config = dict(
    encoder_arch='vit',
    model='image VQ-VAE',
    dataset='capsule endoscopy frames (Kvasir-Capsule)',
    train_examples=42238,
    image_size=64,
    crop_scale_min=0.7,
    horizontal_flip=True,
    bottleneck='vq',
    downsampling_factor=8,
    encoder_norm='layernorm',
    encoder_norm_position='res_post',
    encoder_activation='swiglu',
    encoder_mlp_ratio=4,
    encoder_head_dim=32,
    encoder_fused_qkv=False,
    encoder_bias='none',
    encoder_qk_norm=True,
    encoder_parallel_block=False,
    encoder_inner_norm=False,
    encoder_patch_size=[8, 8],
    encoder_conv_stem=True,
    encoder_layers=8,
    encoder_width=192,
    encoder_positions='rope',
    loss='mse',
    latent_channels=32,
    decoder_norm='batchnorm',
    decoder_activation='silu',
    decoder_widths=[48, 96, 96, 96],
    decoder_blocks_per_level=2,
    decoder_block='plain',
    decoder_attention=False,
    decoder_upsampling='nearest_conv',
    codebook_size=512,
    init='orthogonal',
    optimizer='soap',
    beta2=0.99,
    lr=0.0037,
    beta1=0.95,
    shampoo_beta=0.95,
    eps=1e-08,
    precondition_frequency=32,
    max_precond_dim=1536,
    one_sided=False,
    adamw_lr_other_params=0.00081,
    steps=8900,
    batch_size=128,
    epochs=27.0,
    lr_schedule='cosine',
    final_lr_fraction=0,
    warmup_steps=440,
    weight_decay=0.07,
    adamw_weight_decay_other_params=0.05,
)
Rows from block 6 of the encoder, named by matrix and row number. Rows with one number belong to one neuron. Each number is 500 + 50 x the weight over its row's rms, rounded and kept within 0 to 999. All counts start at 0. Numbers have three digits each. After the name is the row's rms in percent of the matrix's.
# gate: MLP gate (encoder.blocks.6.mlp.gate.weight, 768x192), inputs 0-191
# fc1: MLP up (encoder.blocks.6.mlp.fc1.weight, 768x192), inputs 0-191
# fc2: MLP down (encoder.blocks.6.mlp.fc2.weight, 192x768, transposed), outputs 0-191
gate.393 073:483466608486558417491478573605511488474359537479509499461460559481618398585566473562549450493515550482395540541443453472431448522520414539564464567514529512458493416407488443447473443550541609505514557491487635529539572565423528491511551523571470461557487539506514539422501435483505449542471472514435510459521482480466486558576512466513380501499509607412530470601539445467450486590544537509508498547482474452622473502514492437532590422529430471487483492529457489543469545461498445529499546527539480512501513536552626547573451539494479541479566483477476471489469485472478487484
gate.394 089:462501568445519485496520431461513476520548433422533481565574469479458524508462404488636511517416480520449462516452497455468472493478585540514474486512593424526549541480551529480504597528477473548442507513431584519566528429451540468466533557495438407475486539448430574450526511561518480519494525476437462392470598491460426494443596495577505509530638561524445589550448489541546433511467536476491591499547564531513393505453538377492604486427520470466450563489518496521501453473433535526516456545515512428482474502432570533486557599517443557447600550523563544597508526530437490500
gate.395 101:534490421574522479525528603447518531523468542499548404524554462541465578430470539543439471516482553449499458437392501575525484412443452552502504505407428583547417571456474500564532525455441521480537478455557493493449472593530515598534533536496471596525535480523525644586468457608584549544603544523454542403547517510582513521582504464560468520523482522519466455547523506545512540499503595462515522558474587480497526461493489428551526418432460504541606477563493466562417410464538439465494454506460543512511426463464520549549594623469468508527511519494536470511472462508514478419
gate.396 099:576504537432439527471424435428454480455562531459447571525555472449507428480495472527444507537585486555539627461476436538569465545455477551588494493528472468445571415459510475491583547498546484544437452508578521483535595470495509506521489420434483540518533542483551425557504548546523525486464515574563504502405587558564476525477479454521496499482518562426474489526548516526496409467493497564448544432523481433563531537525499435425495557399507577487494563439460438463537473559427466479554504458438555518472593448507533583543495542567416543519627480627501437580531582527378497506
gate.397 109:560451483562438487483535499490413591516469497493594458455522537528492630505518504511453504505433598496523555512451526410441530503506557593536522574502476517532452488476563426445447478521555486506555585562448439527437504488560474501405450445548533496561521593440445547441463520555461483455527546473432450394516407493444502491497560482387561573479558535424530472566538523542454469586466423488535527491525586499436522484505472562559513492501450606448530469508443524546582499520546592546477624527500442412414424488547494545557516575503488473494460552530513403543485615489545523516
gate.398 104:510417444454439565559480511477566517471499548492560516437455398641577522540550622507450421480522583523453548536578507440463515421495538467477550577481524500439508549426446463483471529445572468533487513497516527449547547559525512446534466584540501603569469520486477507461548437486484431437471485485534551485530446413514475552495561513476470532488522549486502467469550471478439530558438593517598527597575586532551483411588529584527565468512488445536467484479567531512467494495587414374456471544453513542543568505546606556484470474568467514424527462510415530523541412500455483428
gate.399 057:464454546371569551510471467505455478487478515490519395397512597542630519411572509510402402401513515597480466470532515467552458543498447545464525479447582474508433476507524545483422525536493478527493494529554558470547526497457443543519432481576530481584400494536534423486482436434483401544440493514480505596497534440462554454482426548532461480492476543540441504559506508461446539451489592530529464581484531432500588449528470508563463478474509471484515477500467493429522445519469457425510574536503584478522461612507516593436571500493464443483539563545412541594519482459554481636
gate.400 097:593519469589490523487562578577486534556472502537439526581499607514465583388518488527454514407558510493449447549528454493578487468433534468413496427579459558506462550430471483548443439436521454461480429542495543448456583561522450472615500542593488479557450454535422455504419460520464465503494546524450527566489467521518501518433599605479367537464590541423483489464504439502516521468588564543523510521450527446458544442473505543443472533593492480392482424591515468517544426468477454426500548524524481445459497488541539475492504428510496493406418571505488534555476467507544534568
gate.401 095:529448482496563513561483569559489486468476469548541513519471496428455509491464498464475498521536480545498550523517487441434441456462579464481479475542450490413513553464440469542435549468544508476515580453529501443467513477477536539541485537460525526521441498499575562382449471482560601471486581508508476559488460526505400577511532565519563495474427539425429559491469358563584354525562463484515404480509509370461462463470486503512513596631482534499547468492525520495561507424543599490593540559520449565415483444563541380600468528596497444422443554529527520450521548452452507476
gate.402 117:517416461451485500496479493426566564533520562477617429494530590492494458439538591432527535484479501470494474557502478466507497524406471596454503452608463577630550584416471514487483478497429520501494566455504487552386472417592413598480389540534541489424469481502530465466569513438538483459423543444437500460472459567518474540509517556460520483529560483497507464493581589442467504434519491607511474540437557463512487524437489410441504521575465490436540510507435487558561406447461433435500506485419511576380506509496568538513579564547571498516436506487478457521495519502454526561
gate.403 102:503563545424454489455557596517448528465535542476552446450604514531519487469518578479525492495489483588501498475402527497486432495466549526471482472552489506435565430472402531560436465511551444524427474588521610472509400453514391521507448488444573468504452489561475520459358510537557443490504515470532504544524506470479554466486425498464370495481504476515448559484591520448531533514442491495538500498604498429453516538448499418507559419553588546517501436505520511470361562451537469427476441508478555461501434567484546540412565445506542442484503435478518494491640447396431496539
gate.404 100:493507560525536582465634542551564466609420524563523475468553428367461506577462480420569571462569490534482432448557560483505501497505485365497570470480543509483486571520487567460518489546480539549497539449522516459486494538410549461487506450550553427524474463440426599487472540434430506563460491469549507507630513492485549504455511461458568538446505549489531486542493516474560594546553427426601419541511469436460470506553510483502518445486510478449472461471603466542554540470546493450506637573571468481592518495434512417523549453500500509488524609500593528528466478517424507480
gate.405 101:423453541455499544618524453467517495548505546576560572454453452472519428538573511481508457464403461554470437518491491465538496478408430519534499534520465411574513547466553559517543538482479590508520540487461516515488545483488456479599507503515611571491446446492484412529526511522488505589593470593467607448462558476520506574562496510433496535580553443460492470451436560470452560524524455522412455503455485576436440523521528470509559436461452484443452443505563482524345497451540470514519508594418574556481577525464601574538486462460498513438544468424526461620386509522499522498
gate.406 073:510502444460471446587600443522475404475518555487555474476470509512563552624503516508532474510541521515416430438513428474453477499464403459624477432432568376455491517492468535592498558517548448437596537519546423412541461504457523505471517567477561469591441466601527533490580440458460466503602460555502581466517504454520508631531514434532439548588537487421508471480460435538498445497563493500565513554547502512513546483517483407587557493453442511436586547560511524466521430490540532465529458455503498467496520550478546493514540470522444513448578564531612417494432516499510438529
gate.407 082:490483496522469453551480428562538480441413583541473447407508532466551598590481553643438458462438495583528465520530508470521538507522496460431524495482578576493511471515445557563479493558527545432608577565521543505549493494473528486524494455517571520600553546401445490524580425527534501452499523530548505406409460470492552591472547518515466456458520413483448488619459450548549523518517472540624511523490544474456489530499548540542583393477525577489442491539504491496424524583573495488486431467504504498577491512497489533433385547527538476404411517542588443452461482454427465488
gate.408 100:544556616523485406452506429555474492479513410524451423509569609429479515555462550579469504431568490446501428510586497467499416469429493477592484540606450594522596499483501513457538548509529509496507594453517555475425483523519485441502486413598485483540413562456476480468519460509499466472596477501454449421544437572501510460492555491510515496512426507565466537453529599505492480564494473592446566483391501514537443462532579477460559454441457462443490492542454463527498463607408473478487495509495516462441592528526537404417550516466490546436533484580504556567488472525604485576
gate.409 094:518471565502550555525589465439550523413497449517590543458407520439398481507447513559511478507590492514498446404600502468474460522477470519527440435560439457448562544500580519411491420366400528530527566543530574564472477392528466481533548490519500469434499425462456483461492386468469503425446485468453452504557565591437556490529527506538527477494534570448446561471530469582523408464470561600550507522566532449493509534460553497498489556549453488456541482549546441516482460399539580440544422560477445501457563529522558487524416461521447557512551522583523590517481505503580504501
gate.410 098:560545523405553412481433480553590429495560417448499420489540497499589528460462507405421504499511532536587454510522477443436478527456518505408425453560491457466519593466494461491546555494524503494471466546628491484530452515477578503435389572487491507488522495461572437529512542540582495600438494515471486498584504292545563482517463467511513407596563553482503545532433490475547423486503474478513479507534495533545557519486470367473461504439422491524496566460539493532463475483525470507549470527501522519473462478525488440531457551515449533657467472522483536546563530605545440477
gate.411 213:522550360576477527494562503495463501558444425483604370533565450497427616469515592540410518509501521430395500413451493509565490445483435512537465436416502592577468454521516469536498504543467493440573503568520442504460462501555490491473529581557476515544547444432543550563433487534499473520530566545487483490452536515522520485546524499620544541571505506457512419456606531515437492486561630512495550497519565541503461559418492458531485430427421456461592469569496481535422447463522448467552438533564547555485421431530478546491512535476519516513507558528461427496508585564501478541
gate.412 108:537557464483504507656523566422561533491544518502554428517467555498525443385506585497515412509451562495473518429486529500523436554554486477439474504433555646551504515475438502500507492474482491485477542527429490375454533475499457523569475561523491478538479499401544518448518432496508454434507510526467502642537453556478519508533559497542493490537496572378501490507545465485560496497501488610527428486446597509475495401497463562461507599579589508543507512534498377538434504517535481516527412533502515462537500477495580468432511593566455457422491451557432507411501523500616555433
gate.413 150:516549534506546482545482492463407549553539439530469519498596572524412448516541632465421479479555503445433528564538457522502499475472462584589405498622389497545500562507500530388518448531522445454447481621535549459459489551514497516482454402470465543558493505431444441474490457548496441424506544515471505502497545553514574453486530452553589552458463463507405475472641571629402477435537530573390544538497469508489447526569528480458481491486513525522516515574571506495492442511471459432502487413485477634429536529519503461506519466488472554455562541521549471532530509480534499543
gate.414 126:499523462437527545499516535514419581519517491435570622488495575522540427486577564500418458475499527554456528518390433475431493583465464595496434570467408482438484491502411417470548527504564479504465497414517526429453542548501416552471396520398539543511487502518515391566504481459570457455504548558472538498477500471538464526484504537527487480478466571575467469463595539550423546384525578510469549505491580432543513566547469460530497480476587610521506567562489536434483479488435431443465457494534542520440501461425541547527459526502379571517550414409452460444536477528500471489
gate.415 095:474509567487471600471569575474450481581512467501566515544536503539477531436512524523474526457617451490483522607435470446494492487446414433468529538519516512538516494491490515554424584526459581475451487496380428421546449512399464533573535521414503484549474522497547500468495532454547498451429461434444512497408660455507475514478464550505450463483531571422512514451424445584575547476541458396502513458512558501448493553492451409471458516579490481443433536520410531443454505454547523465539467478528443433490494475542583563533491427433425460533392571467477435469440465521417592525
fc1.393 057:543581486516546522524472591500503476541539494511483467434489519513504553506581578588441450507489559421518484401526525525572521483519481462479523532531409493509468377520485516426563505550628521408437458507505570562480442486582554578469489471481565424547560579592454435532462583499482460384452516469507510410453512554473557496453527430505512522434534595555488496474477481510508411472534505554502542575459550567624519508573485491451543516444504459432520435488580493568470472539549551466497495433467495609464548392461491484416437455540521448543488537479445455495501365433473506461
fc1.394 095:549452470499417490497571490494466526527504545444480553461439453444526508584518455443602497535522497506443564553392481508408428542382629480563460526413528453419491481538476571491530457590568405544462512530485506514451481480367508422429559497428506518476538506523561415526554500498485531507523500438485531507524520517549385527442476521412565464473521471425476576517439481491448512451502527484514497429414457435488571427453520426490406453483505407466517523558583516528524423557501518561562588458427514468410523520505516481537460509550446535472509580529420548591446540541565468471
fc1.395 108:527484513512507495510606429569448465536433477552527439477375464508509542369461512588433544451476488450510430514473478512592452537501438530554552517437481535549497470539539489508419511549501373551543485562567454461485379489543501431454540499494516480505483543487608535575486515533448529461514566499593463492481512592392462534517523468562413518422551577517475403530482447518573475542526497464509578422515469511450529424436515524620570504463486446423587483540497505485418500456571443521578413490539455504489497410529509561509491598539467565535469590546506528474526558466571511508
fc1.396 079:496485560530577539498532501507504546498494471485602457452518583499596530469497481522445524429466511474480370518531510478437529586537512461441495513487516534534447599532523440484458474534480525559474545445546513363435448559466505451494530570459601520432423532440442520474543460421503452563472471501526419465610409498386537528574478528445473497452457432536619446521517541443513553520505496495582474533485502570442539480541512535476509420554472450551506473607565575509468526479601461516403509488499499480522377523485448391444380493548572492522484508493489512395498519455596504465
fc1.397 099:546554547572559527514480522414401481494459529502563490414459543501476498478516504491511542467453521537593482441508528403457527492590488564518514613434457524501403501499562471441492431557531514403454502621479498471483573531549535507402440414506499500546475555428452489531443449542509513496574483452442511430465498485488515456462548506335602573537520582463517513544510559514575450577477463511532492473527558570576520574525457626559450441404504554512528501483482480502607530544458562494486605477484414450438511515547511557512527559480540548506405410538460489499507564463519556486
fc1.398 126:446485549512474544462478479530484581468460527446436557503512561557548534535534361532498519543505547487458547516502464443436579548465473426549406631565481452428468603542473545505452529555386502524412495475581502462500574491541458535500394505479498472476462511533491476563536527615479428555439558503499481457631519424583430545622511499451472467511480448591523558515541527432454505497484541511431497501536492528509625556551534472524520445422528589562551612565451580478518529564627476466489518525541514554488502552490478502511472482488478496485518500528418487523475564527398481512
fc1.399 056:441579422523459487470520453544552495471557503465490693565414400434512503528492466496510577594527558493537500577501482515513468523480490478581435499526491530480504597436498511591505485537562493550546484392529486489399465490450538462494498484394513504470558489439520534510528550523428534411484538450475543551515450506559597499496495379500570528485471387484539507526500500486473524495528528442557473415533439398512518568579531515546499550503580450545535585500579518497425471547571590495598563482517418480529503435502493437538520425473548584547539600532495438472537493448469436447
fc1.400 091:510472495553378506507506557592510433496521601463503452490456497606451445470487475525542584522467507617465627566588475492523338449462532458437461527466518619536588521487587535526492515456629524542525551496481510528473458534444491507513493529483461495531476565563444629488507508482512407464486459416469512510504471475498438486546470516490475485497521519510416453503530547506470393478480460449558402383587420442446477531449505578414450424595556503517484515434414543575522437497493473499490589494471443526571490472522452492484555545546518505559541508511483525501535460527443454503
fc1.401 086:472447481478440500572405466454464464540534497446456533478520524525579421493635490513515477593559478559509479475468541547390540579489453510506455593487552430542438443485508504429450460559518524481480499451509493455476506525469372446469483452467465508475586517570511465503590464510509501563423553484513507499547570418502537445462582479504481515469483561435532493533538473454493551427539452493449492558432543602526591518504486504556540430482458537533529506509428589451398576547537388401449467399467545421471414578437516581494572490476502527541496453494435563540449393544408506474
fc1.402 125:534483483554472574455536530452482546531537481517557491458508488472533541471498483547616459506447445517500553495491532500536458470542464562458593430544584521514535466507460637463532451457574597464513482407508531602481490473475511531476510564546530461367442535545522464478529472460536566478464421442357508479476602499506474539482459549482417572486420504572587405570509502441605564492392410519547498426459526497453452509403520495493581417515548470491535490500451520466502445490465454511456488435448501413491486500549556465600400582531568466528463535483450483539517480544445520605
fc1.403 095:536501537382539466490477558495480557467493590417518528497602415542527480458549463521540509522558489556530525502343520527525549516487577554474520543542551415402537484458496532514469520521543477432459519514515556437541450513474455506470394483457565505497500470481546498447470452502544490517534472450541530491484585481520517443482455452571435547459450429445397549510604580434554518491387469516526561543618478429441535572448513420525453426465589486440486441445515511494451496508491516479466437452548471458552414455384507591487548454505586478476528444623499541518578472464438433560
fc1.404 094:569489507596540369583503473590513515457489470437538536490551484568500481538449540487506405596578496551473532495556504511428519523479640478435484504432515483479532569524407616582525565512492561482547525575528473451559485473483419528434580503469546602533550523444527540408502464613487525531554566510461494429510440426529517479578542406564524524565529473392566492524523475471463413482511611374499495484511611543454495483473525547517488513478545555454547435448497542514496479545479533579488485530507550429470509499505522535468554485571435510553428564486523553559493456564480527454
fc1.405 104:472437482445478482533519531441473520542541511567552591512504407459534459462427562429421458439353396475462493489522485475569496475441460520475438490455451455538542486547530513523563451466463559499544534492455423451409485430524428461602531518463483585521586519500485385524499489518480554520490471570457678466552520532471562524522397480514535550547577481486588556442481576478503505460498508525450414483417435551429516562651609496573507467538521469485456476484466516497496525469516531485543479552432565572456547514445563504520429533493536539440461489433536426510449489473548520466
fc1.406 061:548582416499568466531539482600522500512469474530500506491535491596522481494455432552442506446504510486476532447592425421399580389489501503602487417472555420378464534517542522556539470427562394522516532513574517476508436519575514441506565549462499527544445518530498486470595419464473481472545537553566514437427488454500408596450521430424558560543473541456535452495448534536509421515414437446489503498614479510441552500486502527550480468455438517443551518535509548487476501426566530472496537485530454489462450569503424510491565518530495564450565504478635420499518613428490461520
fc1.407 078:533627475456522516528579468508542458531579544452568476487466559540544474549504509416556487510477365484484402489422488562479492502551569515498522511451592428481498599495524500517562446468527438539395481451413556546555517530429546454530414543516486527498418445528537540485512552486473559452487549564447596528543456618534465506483489476449447530464477507473513523520461380400473535581514472470392468514453519494434417470548476467499568635398491513484476417459553448514450536482573416570521544531532459487537506475546501540442488483504472435518400371539465496505454485527502469455
fc1.408 085:456529513582523423413456432544469507491555407472506414509581581528394470487399509577460525468561453439507455458547501506576488445497486510624433543498472580559579455481498516417585513518547524532534610430500529465426466465491505459577480388562569495433470521474488524455469436539450454431523460519436468425469450584449562459542476524537488533536497494533459572528501575580433389552503504526457506465463483519439466504533527486371521498522491466514561471525471496602560562590391497444509480504541482440485509482547502549421546501527550591485517529467498586580473494549523491568
fc1.409 091:495464566491454527568579467618524522402481495516526384533480569415485556504459428517425482455388506436506497496620538546473488510529439605456468438508449518471574538482499428434565552484355456511569534511433601589496477494537541375553530531520457486448537555486493499475429481502454520488561501493502532426474525552509548539415650504509532517470497568524489417488502528508540530529435495540501533477525511471477537518539553490522450477630473530423418480493468467503448413418522576536448477542455412484496450477497560471587483506425517539504518496430561529540521596556538515496
fc1.410 096:524394489529552450451562490437484513563605442528464601513547493522512545516505457559605482479554532520534526547553484556567587367549457471608520491462464483468420426503497466539469507507481484426556563464573585495440542556428491424500451515489504437509472482530565400603567527496453495560551511504483426457537468546403584495593479482459501481503548463448495584506548484505469549523546483462547539536414550524525483631474421452461389545441503480602512572492475517542461519548525519580463504472556597512511525505527556564490510509460445472468591411484459490468444500541478586563
fc1.411 148:502481474464520485520537409527406524554463541522444539473499437452531444567535470460523595533487529540542529467499467481472446496464488600584523478557504603492548515552583486456562502471523455487486577492554477547529537501435551482496468450534510591538421468493524431484394487506530502544449445486451466483410490462475486436438539508372467534520520432454443554437484553498540565522494565483493461475489469532491546550493572541521433493492469533499394490434478495516662551534505548659366616478478476414459562529538473515581455400466487424526524473448546477503531638510568545476
fc1.412 107:512410428453501532447533463405548540450441452468512469613387440567604504546498522509448528509489522474445547454559536509454538494538480492529482582492574473516530470474524569590539589461543560434575538511424573451510455440455485504499516624480517499487446525474508594480571500452409459489447508480575484469466481455460521490456532570500457471518447569502441491421494531477549508562473489498544516492544576498470493553508509606535638485569454458398415445427535409572479429467538482491534464589567401489543511544491586511510456546549399558511480515474506496540439504569543443407
fc1.413 139:486451384528554473539393522532530567448498544528505443461468592614557390475516605512456485425479461506416488527562515472396451523526513575522417631500478459467424474464490503554518408460531525440549500459440479475476502555563485426461471466434491482587489435535504463574524395508480504487579583529501480516552411536516516505510485485482502505421522491474425485523490467476424472510436471573451489465481479447523632508501574512484499465557396525501457426483427564519548442473489461444496521441476469606570479547536607477435544575483463490506467545475523559575568596443471537488
fc1.414 230:485503522544535459567527491515553425526604519481502392491489536488464532534524435426485527520507509451562467534542465534450553507536483474513524530515453528547415574484496488581473540513474570490492463534525347467553516506429462435523462461481505501472456476410491524475475526460508602514456467444473466469516422499483520586586449428557455498559527336496482390510404495483469597494523452506502567467537470589510566431480569463523492515613455445510494343569473508612466507440490444520577478475477499499455434505605459514464562468490652470528449565524525508466552499501572569461
fc1.415 089:534503444517519539438529540504544507444493446505511404432604568444495460477533383487582494413433518456449569478517486485473491528501559474538497519531556537506492456641541459547473477514435413554467495390436488439558596431369442605418490519369532504484442473559526564546454629575518517508479507538545450558423445492534411572493583512537444464475507448469591500589474564483585483520434524472462443466540539540511546530518542511521464529497519501575488569529447483511482586488454496549576450553472475540457395514535440556471478508525521537490462540567458527454498475481479476441
fc2.393 070:493445526533505451495491451548411475535420545470575519565543461432488457424521578648527483504423502496457548487520504489570461566498466545531504486531511517481508480442390516467476475391606519519522471528476576545532516535481407514593507528528473477528499535457430428400465431445622498519503514457493471512508475524528552540485554498494501523552515559546546410531460524486466574413558533437573546408493538568373490433451457444569435585518540477422525496528488454450463479587537575571431489448519532532539451459544556527535388556495540438503448498513590483391547470516437508583
fc2.394 085:492468465488515508521492407497519537501571458517489497509551532515461500517472506484476490411460534522505507424563519567553573543502503451491405437518485488489547519518553477476486456389451484527484445433506452579607460583526488441475548453501390545504508466407579518576497469595617493497543539577460351441542516561468507499477519525494541484489480469487427569542558420558578448508550433468456482496560565563531427509507496508468614488533475580514512470453439468474616488464577464506507377542504461539468521434526479400528530472526579512526550427492621374507463503452470611555
fc2.395 113:512531409442538532517544516432438538428600454419466609546551598584435454616600565469392417565577517503468516502518512482458477493490635469552477521521516484392497529461523532529478494459552522492464521563528492485488599411546432538425608483537554498523485520452517470467515426429474474496489464508485524566511510483508473541470419597514471532571394458534561530561471490530484433552550559602482448532581586457459453588559476505478419473451457468530439511508472494549433555468492415498569528456571443587503550544454552469498523543451512518466526415479503466505475451514500480486
fc2.396 069:571506602527521464504535463523504388469526478533483462477561542489466509566471406440529556507522541599411539484513477580529466534558464581520605482384472524549527500408507528579563488512507449498413482555567459486601569552478473449562550467454476458501530426549491558445504531490423519506443492507419582494458502508581527530542489517450432479515491483545483490540506579603497458567452465486517517519399516470610504445493609514431443534525537469495416442498423429502551462442477404579488500545484502486551452494563583503456618351503545547507536521523490509539544456463422435490
fc2.397 085:464489613457480525423485537513487459534511524566481578443567570490520385545546495402578485464523513447446572559452494610558450467446482354538466466575484433552554494503496481527527552538474578553440403410537524438480509605490493483454477566456524485456557448633564508552541557423474448545494451496549523472402524475475522464502461474531357533438525479451494430566495457480518412491500531550409519497434451464549498404478525507407507534557495522520521547536498401515518569516488427508491456573433574529562523548560537449455518429529512487530453548470482446544481494472484549522
fc2.398 132:493645552576584476466586510489475521507464436523562437461534618451443546449515498501444505558515435472544560477485506547516525491506542444494551462500484523469438533541466502519485515553491529436481422589492488487464411564517497517444542505443429558483577483501524494550488496504471527573468486504460536512613483575482616525411432487565554511486565434508579478531398502545481613480496535473511519561459487442450504528453451517396433502436465429477497539489429503478530443460470436494447533436444452514603476523487366519565440574478594547538482353437567490429526571438546521517
fc2.399 074:546511440414494535539488542465573526549540530594490547500541431474406403526534594475528465554505490524437440559517455504477556459513508520442475515502424450437587550545451551531575447498389521474427525432495569552485462491509486538622467575478514507466531508541546481531550507457536449420485420439536569500528520476579464575487534432443571486504572492409522479498472497597520483439498606502458478541425516514496306495482477576492439546490557457589577589507553533512496514492506488425416516520453521459535577477412519553421484481472433492481521483535462505412502489467473378484
fc2.400 105:510493544447498489463489508492650484455520516451451507492406483516482626496489532505470447644400663436455487424428518560477563390482477391502492466562512488425445494419532519427450514427563460502483481510465502532427534551503547519474569582448529488494509515607535492482521479481478480567542534564513559510436439505478474560462524476537490502492510605610557485517581469433466513463448601610540546587490469485473416484507524514499528471517429491479570564465503555516475537554469503517554516482468518422498458518555472465496486525411548516504470533430539408532478483419562445593
fc2.401 091:427625462453562504491535470502473496367490540500561478453470530466367533434516560557408466621519523506439523539487430535469500530427510498452560497420538545595421534407526509540522575426473483498444573522468470506535437484444487465500568597430520488483505615566480556471526469536450497515549490548576447553492391567535461435503495483513441471551529452465473439522559451541438557568535584493547478451510574497408526464459593541512410608508436410479548544470513445539519507508531514495475439508423491516462471486502448495462457520455444495545438556570488529573515528512496390546
fc2.402 097:462568412525546518532484552538426453462539561529454498579525490590531454597544522477432420514495509513504518491485510580534495550603456442486443532480485452436466487450403493546567480525476517541582523516535382409449523450562532492571458489510501499511478525508498483565509473533564471477550583495466569387525445577478566468424507472496512567476413530511420541510534471528432386504508550627436609539500452431482499599572449447489531457502455582570480574428424505628548437624442531524476540477554541499504441438482466568541509528477459473520537479511509494539517567519571525473
fc2.403 089:537514578504467571548472593456386494465477559505471553543494419503589500410496628524456477506527518606464547549478533475385481429404445510376511549470468442556454427418437488499505514487494515512586433493463436464547477522508527428487517490552580540475553545525557453568503466424480502528481576504540563613450466572591525625443435451572503518494495477499504443475487473545564515516529484447503547521492455501403458543443474538490468530482451533566467520514525336458586445493509517497481541486554515562497450580611467493457480507451505388464519509563493471506513428521498495515
fc2.404 096:459506529452487570422463521517510451526478542584552495535492425532505477456525500500578572416480532479588454445454531496511438498489446500531572447569504520482446493524579472453601465413401418543344378446530506552528489455509491414482473523563464462488463478567516443595493501351485557531496508492582594549546501521461574526493444574487469382463482447568491559440438466477578629476490507517470438481466457483509551587541442505474563500539470378479432490495539504549560523479552468548477500460544534481553536508408456485592465532543580475528539486446526483480530560481486477548
fc2.405 096:497526450472441640606553534526502517473474587508554570424436548439485455527522506531486401580453566533484489543423450581574542526445498497453531499374544436531538551567485513547522494559540486505475551488526526495374454445466493533539420602474539536545522453470459517609513410488457554542467475493489479498433545511503546583515520489530527499467496399611547552577504503548523529502583461464512621519494489382390435468586530565478443546424513482566489492489454566538390505489494535444521458534482479498541498521463450515533470461484350507460519491508427441531469469492490523484
fc2.406 069:493459569591491537631475519570412479504493539586464520460469528489472486397543511568515545532492470618514469543588462484399521502461529573533480545518489574428309512535511499429520567523515465499513448523608495448436442499518518456465482483497487599521494530519469471457495503561584449569523461515464604507515494521500496442501437493524589538399458449537586466500481525436488431514420592489457492493503385540542436507519566519464393499512498555547505555444532528540530547513413541583495537453418433563465548481576528448476460516479577458532516546448459415520484447498446545502
fc2.407 081:590537458626541525481568554490500487555443443536501468455507504440454496562453439476491522525463487610465482464377430517402500480498553544415535481446435570427504554485465492498491420497454485531560387461522517378563499475525576550469473465559507550446488476474538474476473545503587608580566520481412613556450531431551578434540453487534601464572509496546608561498531470491484510568542460432458469485527415509432575462560520400507397477525535537484462504552496467532465481523471593482519570517491531396481579487461499499506430516439509523524516492408532499517477554449544487499
fc2.408 091:517541457514525531488487534473483527491520491529484530502489502543479508604574446462489558585443422553460395489432445554407533461553431466425564531530496430458430487500554425550512502502542525586429465623442478405468486531492475517535615495505478470431584465619458516437524538518509430556498422462443554529471524443608408546445475444514520549510496471529538487533514479509469548428453526530564494588465401417542493543481487565549498586467443487523498464491453533464645562493523456470499436480570525582545450595461479480591452545455497482397567428517438446497549527449485479466
fc2.409 124:535490384505562509615588542558566538486538460541529492600470526520591518501454459410510449631562470478464453582370473537477468498521453523448522526496553489528504541500523490484451541470486504535534565486468438537532484489400503535516523475468542541532492414484552487453527553440566476548520503483470485503441594490523501440496531489502568482499495443400532498484515555504571489527468399448517431436604571529453568536600536406476432517417586489546476440400343547579449408565535478497462486506556507465505526533420522515483531443529485432520495402506503512424529463461586476461
fc2.410 094:525447475521584515485495465519552503481364546598500510589441462561457519503527499380443416522512579490590508491490479419517517465416490546447451547510536508555532494539466338500548398520513540553492555444502444496469411586552535486431511536518494457490523425484587506489418565516440492476625501482435483452471581463558418584396469531485574438491520503488460463508495479431523444478409539514479604550538502591490473462542536554552560512553565490434489504546420461453437555506504518510595527438563439511505493487450473435469522497544550596430487587525496453515484498512450493544
fc2.411 165:502438577580514506470451585549613580427513487546589585450453496528497562499433354464546594448405444536449480563487483429487442559435497450519383462554451471493490550553531495511509568680444562517475505483521489457517450497531533484539445507462497470474507454620438590497501547503561469459516527575499480529484572506493479479479455439477561537504488473486544524540542482569450512488458384540434557560400517566577480489566524544457576525523520531559469456502481514438506482494503497521519522486478499467523488586486551444470414458543567508475362458472553527468453465560435535549
fc2.412 115:469547551614505509561470606536525499437479544456540443513451498467453472424575485549558533484565471609540560449457485524515425555474487408426485512507563423511502454529552482528476514551461491545539516429546524534502379508543580563446461453467499450550520521539551450570457482489374490415499450523489533515542494504461462506417568502507414488501487447517443449505487549527490483482547488550568533540492528535546470401512442563524477471519597437635471542447569566412499544501429499438540526398431585396482576465469612521473525412515546572449511460525500572436549459553474548469
fc2.413 170:503502448522424543436415557476445528531482473523501488499535461490563469431427407453506551518540542491502474464467416498492513502460456629562511490594526455455464522598438425478591499565536501489423446394534479536545443433423444475505508483440435587613460462559527595496468519536568581514551501515557567563504580504432533452437431547539530482529580546539549512516554571497482428570510454514490493450470511522581545471450545508533598421433614496488446415483523487452459497550440533475558518465501484453426525407467501547531474516591550475511455492515453491515514586504537358547
fc2.414 133:553415568507541438478574464488549484520480454519520544519484477376433448497531473492523525493542477452524465500550508378509519465499583457546526431565414547597463472516521550476579530445514549520528434441484483537549512491437464505403501567476497503513432483470486472466475524590500585603544486554417438617509525555482465463487509596514511444519544517493484475531415525514478583470457482393567396479486522549509546506444476561522496490491431529483510485495549520403505549500499432535402531519480445594442493488523427498469521605544751508480520516525524487465548515454485490589
fc2.415 101:493530507529523557526510484454564477533558583470512540475435460421485502509510605537491450520478459537493517469540477477412547512424480423461506532488399584444482538531387436455507584509490592431517462502504560358438506561499552389549437475668483397460536447544537582467503526465623466416540467520492518511533470457459433459547554490477486591526494538485460484480542566424460534546487438604496481507478402542528502507518394421384520508586458537475536463557499486516457500504489509495476540505495526550516491598513406542431461555551510537487518526474514570550439498549545489577